Weights of a small image classifier: arch pvt.
Rows from block 2 of a small image classifier, named by matrix and row number. Rows with one number belong to one neuron. Each number is 500 + 50 x the weight over its row's rms, rounded and kept within 0 to 999. All counts start at 0. Numbers have three digits each.
After each neuron's rows are labels from the 100 images, of 14976, where the neuron reaches its largest size: "patch colour" is the nearest of a few named colours to the mean colour under the peak. Only what is clearly more common there than usual is listed. The data: stained colorectal tissue patches (NCT-CRC-HE-100K). In brackets: how many of the 100.
# gate: MLP gate (model.blocks.2.mlp.gate.weight, 512x128), inputs 0-127
# fc1: MLP up (model.blocks.2.mlp.fc1.weight, 512x128), inputs 0-127
# fc2: MLP down (model.blocks.2.mlp.fc2.weight, 128x512, transposed), outputs 0-127

gate.280:585455522487505541473516467487499427413514425391529514479440454563564489471383444518365507374535552555457418502495466550442509558620465570476529508479542575487441513525452434529507516428463455438473525527557470604562517516513503489526440571584500476496547554500491488477552494470552493515485450549576466477442504409437515540426456504522488477438505538513419470488561556479570490469605
fc1.280:471565445506462584572562491461483457495460513470413482460487503559458532466412562393465543440503527514474560444455577499595532534489599526532565522464591441472468431456519575436461485494422409466519447561543472411504429522520421502488597581534500450518503503481470486516590476504522543497599451477485575473502522559506520418516519534489528492438588559473513485468600466387476539595509
fc2.280:520499508466513606445482533529451501505492485494536466519490450459437543485483476443461509551493462537425433540512441529550531489512505372529527576504471521540417502541473489462478506491485544527461545384463447553504563509538617519495476493396489651482526524625489552484576524543586406426518481466540503478484476471457438582469461433503563466452375558634492491541607485493497456527490
patch colour: grey (44)

gate.450:497498558511434484445445528489575449519452501521514559532522508544500513505531465539581453521494470579462459520542416540458445455502518462477471483578534525453508565506541561520579457522502533536531548326440363615442544580550535461445532545411512558470558515519526527521501478504450380418417523435517564490486435516410469494461553395419547536540511476498597498527496493493485434490441
fc1.450:521554479477488528439393521468567483485375560561517545443495553560502499514556437540521475579477550490545531489537455490434499415369495444440481509596429494482506469532563535485570416462578508549480522484452464481429519477481517566491598490469515511453501454443475468628574518423490451465438448477420522539554500405508515578548563431545509585567475457482576461435476481469505567500568
fc2.450:486555422485592526563522468509516470482438556544547553506494466440542423533438428444531597559404608478584507498534490481489450578477505485535444627508453373406497469481495588456484488442516522521557385613504517472529470427377542498526481504519579442555499514439484458483475498466538449505474492453481454576515497504506553487579534579523477515570516519506482394467441493509506567499463
patch colour: pink (70)

gate.24:581499512556479592416562489600468487485465526536451484493487504551504568525298504509506458435536556476438514498518447478536520476539515571531535607475530474470482491450530565461475524436438447477522385433520444579531427503583485536540577595508535489525409549522486455503456424423480543433496495500405585494477498500454530455523514472439583501488544480544507464500564500427516512609484
fc1.24:477568507503563550498546536548529558532470469515486546437439519521578525474497532574516484487538560545480399463469484544399530455444514498467368399498432506517522587432503557525442512490588417479560544480502472510454594565533521426497524561482524517448584430477574552583460520502478502529460552445537477541565585467515442523451444466533464425449471465524474464555452486560543345434429
fc2.24:504641527549438535473506542422500488599454557561472543499588480458442480501543465585521521492487526448479400592571474470425456451463523436510547414573477515488450536517518531530541424562505469586563512475476439578496437505493503524464500540467449580492573553586491470459464566478321484470441520485478458455495523518493511493520521424555482504539496526600530427562512396527440486461492
patch colour: grey (46); brown (41)

gate.372:601484533550503523493535471480472559528465481514461452507491588498529451527371418509503593406551523461500443470483509407468558474481502550509519550563512525423540464491450494541527537485495403359513365506475509563540464525570493556615489455487554390507478524403449492490483466537510558415418546467555468562442474513488527462496530484443518477589505516503512488517455520453537644543548
fc1.372:528565543431512545507545458561499397461517590568438531494514463487538476438456501524518565506529542504419477566515467509521487536489497560525575614481523411479482494490549568418484525467441461522608387495519502534495413449436395513509462493515541451567356577510494409470491509472500510440558493492459565507511476480422590453574571501432494535506479509502474404486443458414459601541492
fc2.372:452541474554389522534463429416543616503554475505515426511553549515451450502477545611512511552521538438489482406468451521412561455460490502449465432444543583479566524437435427518469447571468502454501515515490520485460553548507474507549549445473447529466636407494505592519432484534537507553554605493515546434574536597516483514551464415537483422480471504463441480499474546590546514527459
patch colour: brown (30)

gate.320:510457495509458519556565462469501469390505459480519514501440414529604499498458487411417438381521512540481486472475559617518520590586470531498512475451486552417421459523421487451447597439525481453450508548569566446490532490531467488475502554573540428565537446495491592493518436558602489535443460480576479467456501478492448478414429551565549472426488528471564516547476608493506525452539
fc1.320:513460524530366480489541478530530452568515374563360467475483482415461569475401482539531505427531460537439497497517444518551480507521532521506599535478569578535519519494502468625528448553454501516459547361512429578460534566531534534495462459442519532458521547512493504485536466546395554445423495589488619453511490531513486503437447441456577516480512577539533493543519440514488468538519
fc2.320:497514502591521444516535527465378499518503395505464441537503489447492562415523452595506449626517527548368407430484544471583525542445586524481510421553466483559455539515424466568551479520522571535502606413446492504559501588565490572483495515420503620495504536542519485473492482535400474461524473510493498429486500441539439517486467412469504535482480434470497535470541496562531546446460
patch colour: grey (43)

gate.368:528527572531448577477593464494457539509545565482508561502478515525515481466459528588433497454543542434501433468442427513490583432599521510548498430500552507409482511444418491437461587522495409443505437463496504512520582497561526469481491565563491450508563499547517547495494453603507526459533537502599544465560524473509423403501459390531451441423439463556454418533562586469552399454515
fc1.368:457494453522527492580570411452429489458498455481501497421449502528458534477423559444507573494540574469460514418414545524542564528555522566559453523434491500493504395511494531397447540492445436443529497579602574387544500503473486458509455520536510438563517415447526539535480453526545501565586562522546455465494557548546526441460434583526504464406612587452470509456484544451524560510460
fc2.368:481486662491517466569619454533558498520494438582453510565527452415476437406546591553559499491468496522477457481471462468559489449543552568569445492556556491548527488468454534505520486573531517492522503362496476495496573545521548515484453465390555520408429487476457436482573429643484485402512518521512577485506466541522463426525535484440504528546499535497518447558533493454419467523490
patch colour: brown (78)

gate.127:492488548464545486528523508511562503457511462460450552501501515463609502497566510488534431518491459588516489447440489511513501501500488513462518473535484465510434557466471508504560564405589440548527448476518471487468549491479560444464494404515607523487533412438534457577564388567654466465380450427541539622572541468521395525461521441487502528501464545470516474580531503592525446389500
fc1.127:537445505462510498504476460474517474519489518468552557477486540551534469580526418562552437493465510490600499475562342460393519481576539535609445491558497524477543468485481512497520515530530463512462439437579481554533549479515561470526552492476608404511517527417475577466472437428510490393427530458603535514527425519509460456406539478504520418547500529565573484496451551377545413475496
fc2.127:523502524513483516530571495547497534534522537409480500482524448487500465556516547547543427508482448416591472442472487497509546542537519457554515499441542437527441456507456572418433530538576507489427460550568620442500500429500506517472549520630505426480505577489505578424501430453513582428495557472595505527531478522500451431406473574556492451505502439533451446525508498287516510483486
patch colour: grey (60)

gate.279:508422615543515510441465528525429530513563509374450459590528593593551559524461434539368565447570499510432514488458501555486485501547467535451538529406589505492463573471516451526501493437401481416543481457439492596593481523462474440531462485566473474532528538468556426498518484518496546496468482512495442556508544521489481552434593465420425481461460563483449540474549546480480467439433
fc1.279:469461521374580490500488478580566472464430538528516568452479516544604449472557402492347503461481549572493432527553474576429469568543486514411511490549439517489568530488478392536506493454528493513481503512546487493559517471483420528527491474517519490467405487430484441486576576491563506583470453515462502543510485387547528608529520503610421516451422502492467540520483509561519450425545
fc2.279:545488466426543552443473408494495504393508559509591552491475478524504505550522475491496502571453597470576495591481452540433505648541401522527484534482519511447458475573512399409502486439448514528567489550524497575454549420394539500476439453554486408548522529542496526502468503428493369589505474532486490521482526440425525567573506553500482480458415489484439477427465576524505498485552
patch colour: grey (57)

gate.332:492515503570488655467417505420430520481452486498523462545505508595450575596423564408536615513469501500574519501405490515510473451457495414552426526475540511454508456453528566409482446494396460453584457530435457488509449583483539480486507599502488470546576507559540525543519490547483421528552531475464490482474477622446541438516513543441549492483475539506571497438541493443504489583478
fc1.332:551511487581496506517543507491434468459588504471577421499453508445461430453482591484494529517486434446549524512472546416552591510474459579574471464461444502540528383488458496473435554495445514492449510589551568431493464459529432506539396502601482494484503530530462481487478519528503589520690464489499492436529478508470547455568417575502512431549450454519440503465428517575546532583557
fc2.332:573527533547572496537446503440540468493464472484456456437515557530469508562464484406528482517523468472460505489509424531470552475539571597435620519521540594462407448525542489481586481431461482537426521452594455555510496529566606627416465542483469573480497523459459561543610426455497419480493434465550517438524425483502416525507553464487596479530480570479488570494481472538537488517587
patch colour: pink (85)

gate.303:443462548595415452541502471468493582597500467506419464541554512475435515493524547508507435530524466453480557394443475537554489363475545480470561457489580486441472548478482515474507449544497512486495549410475521436431501518539527526433481443418420527497554414537571567528559452559421519506577570540519561464555579597585414525449522435498485557465507565440575491549570474491461541490482
fc1.303:504566434499481573413484527450555539527486548543544449500515493504498429538509515437586457568413448488562497537588509439468513548383526404449566463576452460546507524525560551486543438505535585534457473479436469527425471497558425603524548443483462553415492571511430500477516598454470451482453455485422563542510442512454549541565506460475570537592412431537541556485539431539457517550510
fc2.303:522490486491445489447525561537467506488525491391518500474413518549542524481510496605405405432543454495477481479527519530468563513511459537489523389472496606525480562560497411551502506495535482491416607509485491563503555472591443549505543544596425497473584537580531566496529502481516618534450469537484487459492545431491435538432457435581454430467463389536395540525509560534557425501531
patch colour: brown (87)

gate.242:557455487464532490443442528475500472510437468528582486465463586568517537600501385502546499422501500533523449503574437431425477511545513498520440523533427536497582432515490431568575449507437471503468487487583408556587507566548546480607508546480640465487428479390446489428464512487542432445441478432476497501466419548470488448486534520471586472509554517588563543461478497495557472555464
fc1.242:491520543482560551524491524578590554440512558474465523485489502513591448527507529476523523481487457604521494518442540592509499533459439437430529617455436440508433576521558559512512585408562483522549421554493500492464489447476463493396429444525491539552547439520556475556518535538541488576406481450528440604529574457486450594517546482453515504511395478434475449554456446593494481407473
fc2.242:475444439557560433512507519492535523543492554595493517483445567504474531497448466482517461520521533490416542449515467389573447473479532626452549479509494503436495508547616447557594505454390531456517509518569402518451423560540578566525431524483468505524457490408514542503475508584442517585515477504387455498492539519494498437496568492440574487477583468494447574487475458648494463507454
patch colour: pink (75)

gate.346:600578420491561498540527445390448461442548485589579526433404554492461453499485523428568588470483512506504496558535505410481545526499487562528446511546351572492494419552514482532510645444507489466440428508536512479518508485489511504607447494492540480505510514467451488539440515458577504503506448455452419509469470443475503500562435543493538466580525470545516512429342502549470511497535
fc1.346:410488516453499437544479553567491502499442424483498491476507557467469564399563561496499623463605502517512569525418512502501554465486541509453457419436575521666548508451487558502458468537530489480584501444483465536473610510422543404487574447516513489505480481433585417608481462525503498481435552482530513478522480458537553566468505569450397503492545535476441523524455523444546435442464
fc2.346:419486554556541464493534475406464487492525413520494546514492406473481501460555553569498453575488485507496559508549505499480467425549513454548388438490451528497516512482451500482487570552532537525470526448508551398516575542454537474456467495453474561552586412558572547383459525479555479404530564533598426403520630517560474482421381587530471512465523536559553544523545516457505467506529
patch colour: brown (46)

gate.228:519553500539539589416565458457480558463505587429560504506426482568538487536462499456473457508543488413526425448412510491539621502545450499508540475498444491443435450518450463375482575449519431427468447584534524459503528458585506544487466524650495436426569438545478584524516475575559509559470490439522461510521575553471420488487468446594539462465454481528509506494551572568493501476477
fc1.228:457479483476503486493522457473516535568414461512502420494536543498505433554575405489557468549533435500590423507560458451409540549504511478493537431594440534551546468464447481497566400592539558440428499481537454529438562550566514585501422397495487534399446507441423592424504539543456504548479499467546538506513397521496518545537487511541535462562420540543504581554533447604508520524486
fc2.228:465484436457510498547494478487461537504513518479446425526536540468498525475482598456552493464499488519493588480485509422568511516419531456424538515460516435655422556537556554515520485417471526555532449459477471456577346471451455542476437446487541566465456488424493393493462503426456515518545507478414507583510542559508501599527548565406527482487574568492419570531473411563455532496446
patch colour: brown (30)

gate.178:518507422455555494545470437470513469414517523424606430476418533470491490509517475551472589514560489510534443517475436439404561531554472610545466543548518483559424414555520481438516490419443480558462451557580495487530536487454525461505479461600612441465483482428495447523455460490641487478494472428537466494533498512472471534539510599514477376499576576541439486491512500593460558525491
fc1.178:474528610495448581519552484429558520511438415535484516448476457500444456528494593531625492456454410515574453491447485480502542458477489447600402495512423500502516443443489561503482488575522513458517488486526538465427561594503546458405423440521529458444584404516444584460558490607510519512566468499568527506567469540469501455510444495516588478487463535567580436540533473528535421564489
fc2.178:528465538415541461539434556600453442443487474486522592453520505408479531435569487470468547528561537521521529590490454569429501511462513570500474535479527514558433518504550524512487528439585470584540520416497472522504550383417560480505579507457561540559477508462547398541481438425482517473432502486512506521526519359492471625446607569512420468558512504463480456547435507460493449558487
patch colour: grey (46)

gate.118:487528433510462477545500453485477482412505553440577505486427544472509555528537491531485530504538529450591513524503467492532565502534499540494526536500465546536437380490450406488535521373488473521417481577587532420529521408502506495500411500637565451515521454468512516586494437504628503497464502483466451483529590487515399520568519445570476428491510587453419532449459578607510507425517
fc1.118:472478498405466517416501449468534499517561501559514621453430551514474502515502523569436523462464571527475481604502502490483491519570447487478573449524521523681572550589570375496546489554459423475567522465538426549543574495450435537518506423533499485521439450483462482535416505460481456443435521496474455574511547441490529512419507527493419590469521454537561466529504499487431425422511
fc2.118:496510427508493466392510482467369517531457496446470491492532473524489380503511451466433505506573474447473352526504526509442511505546504490497599459645454432439515459531477468430569495548532491485517502517491544420484583495605440508462553537509469471393510565573510579508524569586414503516479499513631510473543474465519472446484473434578438505474493489480504481548574480480509505545397
patch colour: grey (59)