config.yaml
arch: "pvt"
model: "image classifier"
dataset: "stained colorectal tissue patches (NCT-CRC-HE-100K)"
train_examples: 90422
image_size: 40
crop_scale_min: 1
horizontal_flip: true
translate: 0.06
cutout: 0.4
targets: ["tissue"]
num_classes: 9
norm: "layernorm"
norm_position: "pre"
activation: "swiglu"
mlp_ratio: 4
head_dim: 64
fused_qkv: false
qk_norm: false
layer_scale_init: 0.1
parallel_block: false
dropout: 0.1
inner_norm: false
kv_group_size: 2
patch_size: [2, 2]
depths: [2, 4, 2]
widths: [64, 128, 256]
label_smoothing: 0.1
loss: "cross_entropy"
head_dropout: 0.2
init: "xavier_uniform"
residual_init: "none"
optimizer: "adamw"
lr: 0.00099
beta1: 0.9
beta2: 0.95
eps: 1e-08
grad_clip: 5.0
ema_decay: 0.995
steps: 14800
batch_size: 128
epochs: 21.0
lr_schedule: "wsd"
decay_fraction: 0.4
final_lr_fraction: 0.1
warmup_steps: 290
weight_decay: 0.2
Rows from block 4 of a small image classifier, named by matrix and row number. Rows with one number belong to one neuron. Each number is 128 + 32 x the weight over its row's rms, rounded and kept within 0 to 255. All counts start at 0. Numbers have three digits each. After the name is the row's rms in percent of the matrix's.
After each neuron's rows are labels from the 100 images, of 14976, where the neuron reaches its largest size: "responds to" is what is common among them; "colour at peak" is the nearest of a few named colours to the mean colour under the peak. Only what is clearly more common there than usual is listed. The data: stained colorectal tissue patches (NCT-CRC-HE-100K).
# gate: MLP gate (model.blocks.4.mlp.gate.weight, 512x128), inputs 0-127
# fc1: MLP up (model.blocks.4.mlp.fc1.weight, 512x128), inputs 0-127
# fc2: MLP down (model.blocks.4.mlp.fc2.weight, 128x512, transposed), outputs 0-127

gate.366 075:126159044119150111139114103155116141125168106141138102098092170097147201133082092154113134121184187166078132098121115052101170134162125140130132086106159180159159117129130098140159064109146078110135102098172106157171157174155123149163151139126188129159135119130094120123033109078143168103125161083085094129097129131133098138120148153086142086084197153126107158173161165146141110112071
fc1.366 063:167137168143117109196158186132153122159090124170071147126149123066076060090139095162178172099166114119099062123087119104167131123133136120163099112147126108129127130118114172158122158151151093139120132120152149087071065120154143147121070108096166120119094167090110080121160077155122184083180164116182113083145086112131125124124125126137143153131175170134148068178082077110118203154132
fc2.366 059:142115111151169132103168091121130097136122081076111143059095119150165124107039098113092105079143154164135095115142147153128114139176148123104163171149056150124132143139171135168120198100124068084114092133159126174120149153120070113102125169141109121134185145186084156133120154145152185186071075157164115150111144096132169129115098070162175134149128119103119178145086094174149070113150
responds to: tissue: adipose tissue
colour at peak: white

gate.143 097:160152114122091203110182116125140149143140095108116122100076111103104105150089122130153104079125095143151088170134175114138161172117154099143163127092056191159101136178134098127161101089109145106070111107161123140123146114176124191119165116159088124119141102192052174089108144124111195091081090180085117131060146157123127129111104142140179156150116127124117192149214115137117114165120
fc1.143 096:164127102164128160149158066079080171147131121059130078129094191184098163148068101079134135117164153087157197094103139053138191115118148164146144141125134187083125074138133129103145122100096129052087094117149127147130150146184161156174136107165111080152168139114100179113100103171110158149161112138125113100094121143170116103136126125105163082117133132124111160052141131128181117157140
fc2.143 095:084097130179142132165151135110100106129198134045129130129146112142137119133122175109134064141088111135198184120158138118137110135138115133158130130103071075128089120101122164139084184120138128165142084156143177102120102101091161031092169145179117132151204122133152168139084105117173189172103086138130124152146183129114108100126061128118123075137143110138070160121095129190150086126144
responds to: tissue: smooth muscle; tissue: cancer-associated stroma
colour at peak: grey

gate.186 107:183111106147170150116140102089130157116165146119160089134101138146169043171117043134106127081093114126134099112182121047078143116124100158134105135183081111092167119152137093160142143127156141092083080165142110104186124150181069153203099096134149107075116185122113146076135176115171155149117139124136073140111085150137110133162093100158151079165101119180108164112113148105137099116130
fc1.186 105:087110104155116117199216060158153164154128112098085072117130144106160163100103141138142158159156176107150113095113109116143165131119178117130139118106160103140053146111115179080153086098179121125117091081112107092058127104115158211120138106120100155130127138092134145154145075178088134151200118142108135144157141163174108146132149148112115098087133177099068129160181078172137123131090
fc2.186 101:101133120133061086151187093098125068136107091147122181155101086153151135104116112103085156095117160158140119111127180200155089128090163101149087070113114188082103124127086159195087088156161166136135163121098152152145144127120157097147098132105130125117162169136105131144140094159127110114155110213107107119085112107139149124178127085116109171101245201102129144155105135110141111096124
responds to: tissue: adipose tissue
colour at peak: white

gate.417 093:168132095130140163095134139102125103075142158083177164083065187217165163138102080121071106118131131137110111090153138098136169123147131158159147126152098139089121072142136128127118176062096060142112116160151102097179112120214089115171187173156165114117157145121150106175140124084199134159169113116158101115136118107117098105103138079130163105084108096157103164094121161105169111105117
fc1.417 090:064091099118160116192154146126098157143146105073118093112106094107100160116134170107103134165139138119142143127096159149152155108121163143167096095067082136121087104085094139130044149142104170116145173166115217077147164101090145108105098119180117141166157107123164183096121171148137173172202106110152089101145149130182157130101105168169089075076116100147099151134086142168148132124088
fc2.417 086:171147089132167136123129106147105163129120114125155118059092127129165090141074061102134106122125110104168115118159134071119159165165120190141161175137074123106190091114112113109122182113176073083078068168183163114135141127165084127152190100141130064148124147122101131110044119082140197155109128101156146178112119161124144095122074155148180087165104085120100158133125159124158107134140
responds to: tissue: adipose tissue; tissue: cancer-associated stroma
colour at peak: grey

gate.345 113:159129106126155171107130159152066168135166083107112120051087173150088127110089116138093159109150147144105130108098175112179182116143163128101153152100071155159167101108105051168075153081102117067083099140148146088184178137154126120172146131164099131168144089140143122110120152104136206103140122115187112123105156101188144142112103129167126160091108103086116157072134133095199168135113
fc1.345 106:158096075098112164033082136136118191135135106122126123121125095131125153168103082091103146119171130142110105156145167161124121089111128087116183142119098139105142174149130090147092118089118151072155132137124126154162117094200080136121191115124098126179127127176130158096077168070118152129092118098171094131059131126148168144108155132117137205110110083086197148150164140070128196116083
fc2.345 120:172146122102169122107083189180164159111093151135118110087098096110174137128095104075164145066147081166132154153112167170128096138093073074063150203079076105108146157163169136141127158085157095133106101140167151126111105101137087139121145119092112132172107117162129113141088136131113165159072104120149125191068142129099145168120160170096173171167140071087175106171092127127157140090130
responds to: tissue: smooth muscle
colour at peak: grey

gate.294 104:181134064123120198102119118087136167117126152135170045115082158184120087190089133129141180077136132126119145163153154083078197124091121118136128178148137144148151079185135123103160107128114140079089079170136093133144114150176053180163088122163123139088108175150099138090122176107132106152099165104097097112086091171129124152186135150131176100145132125123151141073121130095133156149102
fc1.294 109:061118141213084117167140125092123142178127129123100137149147118110108103107131152125183157205104140093146162073140115131125119066074166066171091094118167087084111140092134241098094128159161141155142130103058127113079111143123148133097120109067111164113184161123147135134128097167097102146141187150139159107161147196127108137136124084099130105126123180144173154152110110109146121148106
fc2.294 110:114110110177199127102116116076103175157153139105127068115149179146114124146102111121100137165136141102104095116142106061166146152127125175086186126179071063126104131137181102140162166109074125068140140184099104079140082125132160157158133137145082157110142091107128160126146172121129116133142109089106087135150177152155093098134100136167115145126045138149100196082137092197149194146106
responds to: tissue: cancer-associated stroma
colour at peak: pink

gate.106 104:184087148174116140085150130116109112122214092105132093122130100112085123148081143107129090153130096128104090159114093134158123180186102141136166130084130155154080116190117043145145162123085141124103155087154156141124112138127176141121083114170116148113128073193115176080123114100118159068127101144125136096136158130104103127078064137141190137072110173218121173133153127136154165178139
fc1.106 103:088090125120096117054091168099121095119106137123146166102136138227153152181138150094094079154100116147139171090136134207160064154113143100082142143122143118120147089117145115136109117094070173151138143133143157093187092129133110099130159155147130086123099069109152112143183146064142116145133101178094128122134145145158134115127126119160134209068103133119182188051127166077152138130154
fc2.106 102:115170143120112184144158181159152122127143155123107122144126093116113093052118179138170122130098072179132150118091151108185171081097160103114161085137128102180147147062117131076117140110144096134101089090129161101084201111170055115077156121128158151161139122155140107149108106157124200058106110090135214128140088127094145132103116063088133116166144082120138119155175133128125104128169
responds to: tissue: smooth muscle
colour at peak: pink

gate.436 069:163133127081101121101115092171208080033076126138167154152094075110190148161130086034103143138136145173085098132145112182117099210168087129143109126124168202101139097194138111105137091119123103080124187130186106138143145135117144152133153172113161112133104091136112135128155132129155052132127143152120105134099092129104112107102147180133144164090134133132142112166151151132106141100108
fc1.436 070:124097215161178150094120139168154173174107132034086124127131174170126144165159115143072095164159085097150148084142103154105168095152155134120201108132131155144058133120138142089141111096135097106080105091113128165083102123169182146109148101158076114083135117100118139117174095101089143123101078143180147161156134106144099178060158108158106107127068166164113151128161119126089119124131
fc2.436 065:146089084171118096122151164151145104118111096108130085095071095120129189096131100105181084095173106132084047127108106143157131152184165157150113124135152143112120076164124148104091135144113114146083166114174116171080128177167103165113119194124152139089127197107121164132113111142119148147129135170163154068119084116100149085070111125159175082063213109157128148188113127121169119153120
responds to: tissue: adipose tissue
colour at peak: white

gate.393 128:102085151139168102189068180120086137122119111086124077136146181154099163146123142114149146124135120113151184107075113117153138122136156164150082176075166145149114050058069153155092131095097172111108119121138153105166128127082162100154142143134169116183152119069143105126161105124158136102139118124141128116178092121211148146102155219094129066164142147102114114078079123098148164152130
fc1.393 125:101151187113161106154116135129148160165079133170103165125168139084111073133205099149131147144138074133126097094105106139108122058157112113129124080160096123137171121107120132112151127187171083114125141144150122076087141159156141126069040099096120127103119061134140161109172112171118129150151151064200128145159106140133054096152150124176102131161121186130176078184147090160107125105101
fc2.393 131:152128185106133136153140161163145122100135098131116132126122133125106159056137185131115126107138113178115166136078131131198151080164175148111157094140151140161138141080114086105137156098134095149126091043167135132106216108125136121083154125112192136176104113111093082169108071176159173056139084112159206105128101075126140167094139109078144125159136102093121117144161152106108106101195
responds to: tissue: smooth muscle
colour at peak: pink

gate.101 096:158102101148173124100145115081125191120158172105170088139138107157189094141133083100106072152091124118149114115173128082134119141110097161120164101167044072069161098148107076112112175097140148092100112197096184077184123105169104158160128120148126117094163145117128162085128180165176125168136110083140093154122113161142123108137087087192137127139076073149110172089138152161141132107131
fc1.101 090:121199132111138156155182121152165081133068094166098129094113104103156125077064134064129165096128116180101088137103147128160120176115164137061171141110143168165103166106115154176200073116155117137108137086162089159100121135117146163104151121117123179134113108140067072149161127158112175094105055135095175107126083064129164162162133170118144129127139178112119133157156081143120137146173
fc2.101 080:123071141113111099149173171164118080162192127092119113146107082115105113107142113112095100034113116157166144128102153151158120135171195132150097093059174127120136094123073118133108125169111169157086124133136116128142146141130127076170122178146189116104127143119156136069130099137147138081106160163134125122108093124148135094101104151123118121119255136156129119162166162084133095112115
responds to: tissue: adipose tissue
colour at peak: white

gate.398 083:113136062127143089127125128093071170138204146117197111111082192137094154140114124118093118156132172101150148138148171097116160144113132121118119077098045155165139103158106059115134153092112097134101123157140145103176134088122109154185116096155112147139170109113105159121088155132152159171128106090110059134090183118170098147116090142154126080137130101146099198055115156215134125097122
fc1.398 081:147098174157064151102139131118082112099171146125132160174124160167146178133084147133129138154120157106136159130121129177144125118106108141166102161096181133092143147104133149143086204110110124139172064121077166209156102085082117095143114125142141095174148206102142080193128095100135120107161127178133113134140144108091143150142123074082076128134071110085109120081068182067131101110167
fc2.398 077:166131139131179145148146130090103113148175139105155114086071146139064066157133090123080140080101150135159098128152101106137132163193205128138138077141112107137115082132139095132147132114085103131132086122136081146188134111127183144186095126134199078123095141089123147065162105079165130117145110132165131090117095120168129110098094145180124104143147211186120160074130121065151188146141
responds to: tissue: smooth muscle
colour at peak: pink

gate.250 124:134150128152085141127074141081133147164107146118065082151181148111054143180127134139192141177122081107081119087164091127177108083099121120124158176143148104134135094110167139140144117147048141151144162129124119112106098158149121148098119132081110184131101090126122144101170155144088086110147143097122154104177121195131120110140165053093172167134117164143192120092127065127103181202100
fc1.250 123:115061102151110072195134136145083131104142159131138127143135090116147127144124142103141136147092114123107161122147115185128085119139069137126112167054114120055146099095096118173043186110093166149118138190164198078162109114121139094122051141128134139184140130117180133087118182167126143192175161163159079091128157139184110157151113124122125108088105126105122105107060146162138124120135
fc2.250 133:126128095138129097133159096098091112163130136095134128096126133145112111190119101126076154137126209058166115112142134150109119176165124127163090165106118115087077068169128138147091109152112172100127153203149140113173092100115159145172098166184070084122147154134114193078153152101114116151115144169123027136116148127162118087135119178200113132099140178160083119083106121101139170148093
responds to: tissue: smooth muscle
colour at peak: pink

gate.441 067:124083092114122150118131156107056194122172134164156073150098131152136126122090096109096147053166166113048165140097150145137150146121133161074129143062142152094172094113098109120091143121059145083126123175102115147210149144144097099174110169172115120134105135115164104071101166137150117149105177134118092094115168148152177115110087156132130113086178078149110107091152172074147150166110
fc1.441 065:159127168049031099081073130149182120160106169128106146116134131167121109137201117166108069137138088115102154153113126172113122125076109103088170122145163116161131124206134084094167090152092156168098172117141099144100151076162055170135149115130112113078092086147154066134167152118104083131184119142133143127138126106123113167158154112166124178135135094148136119107175111072107154131143
fc2.441 055:151145063128170136119140125090122126080170148110148103164116127155172047126136086066084076151094107153123083146182144096123125155087122158131116094151080116111123163121120109151144091094136158112067146169098126092159097137158103159168146079134110170056123194184160125100200166086159088144075116119085122132136093136130129152161103067163112144113091129155119207103160151168137120105153
responds to: tissue: smooth muscle
colour at peak: pink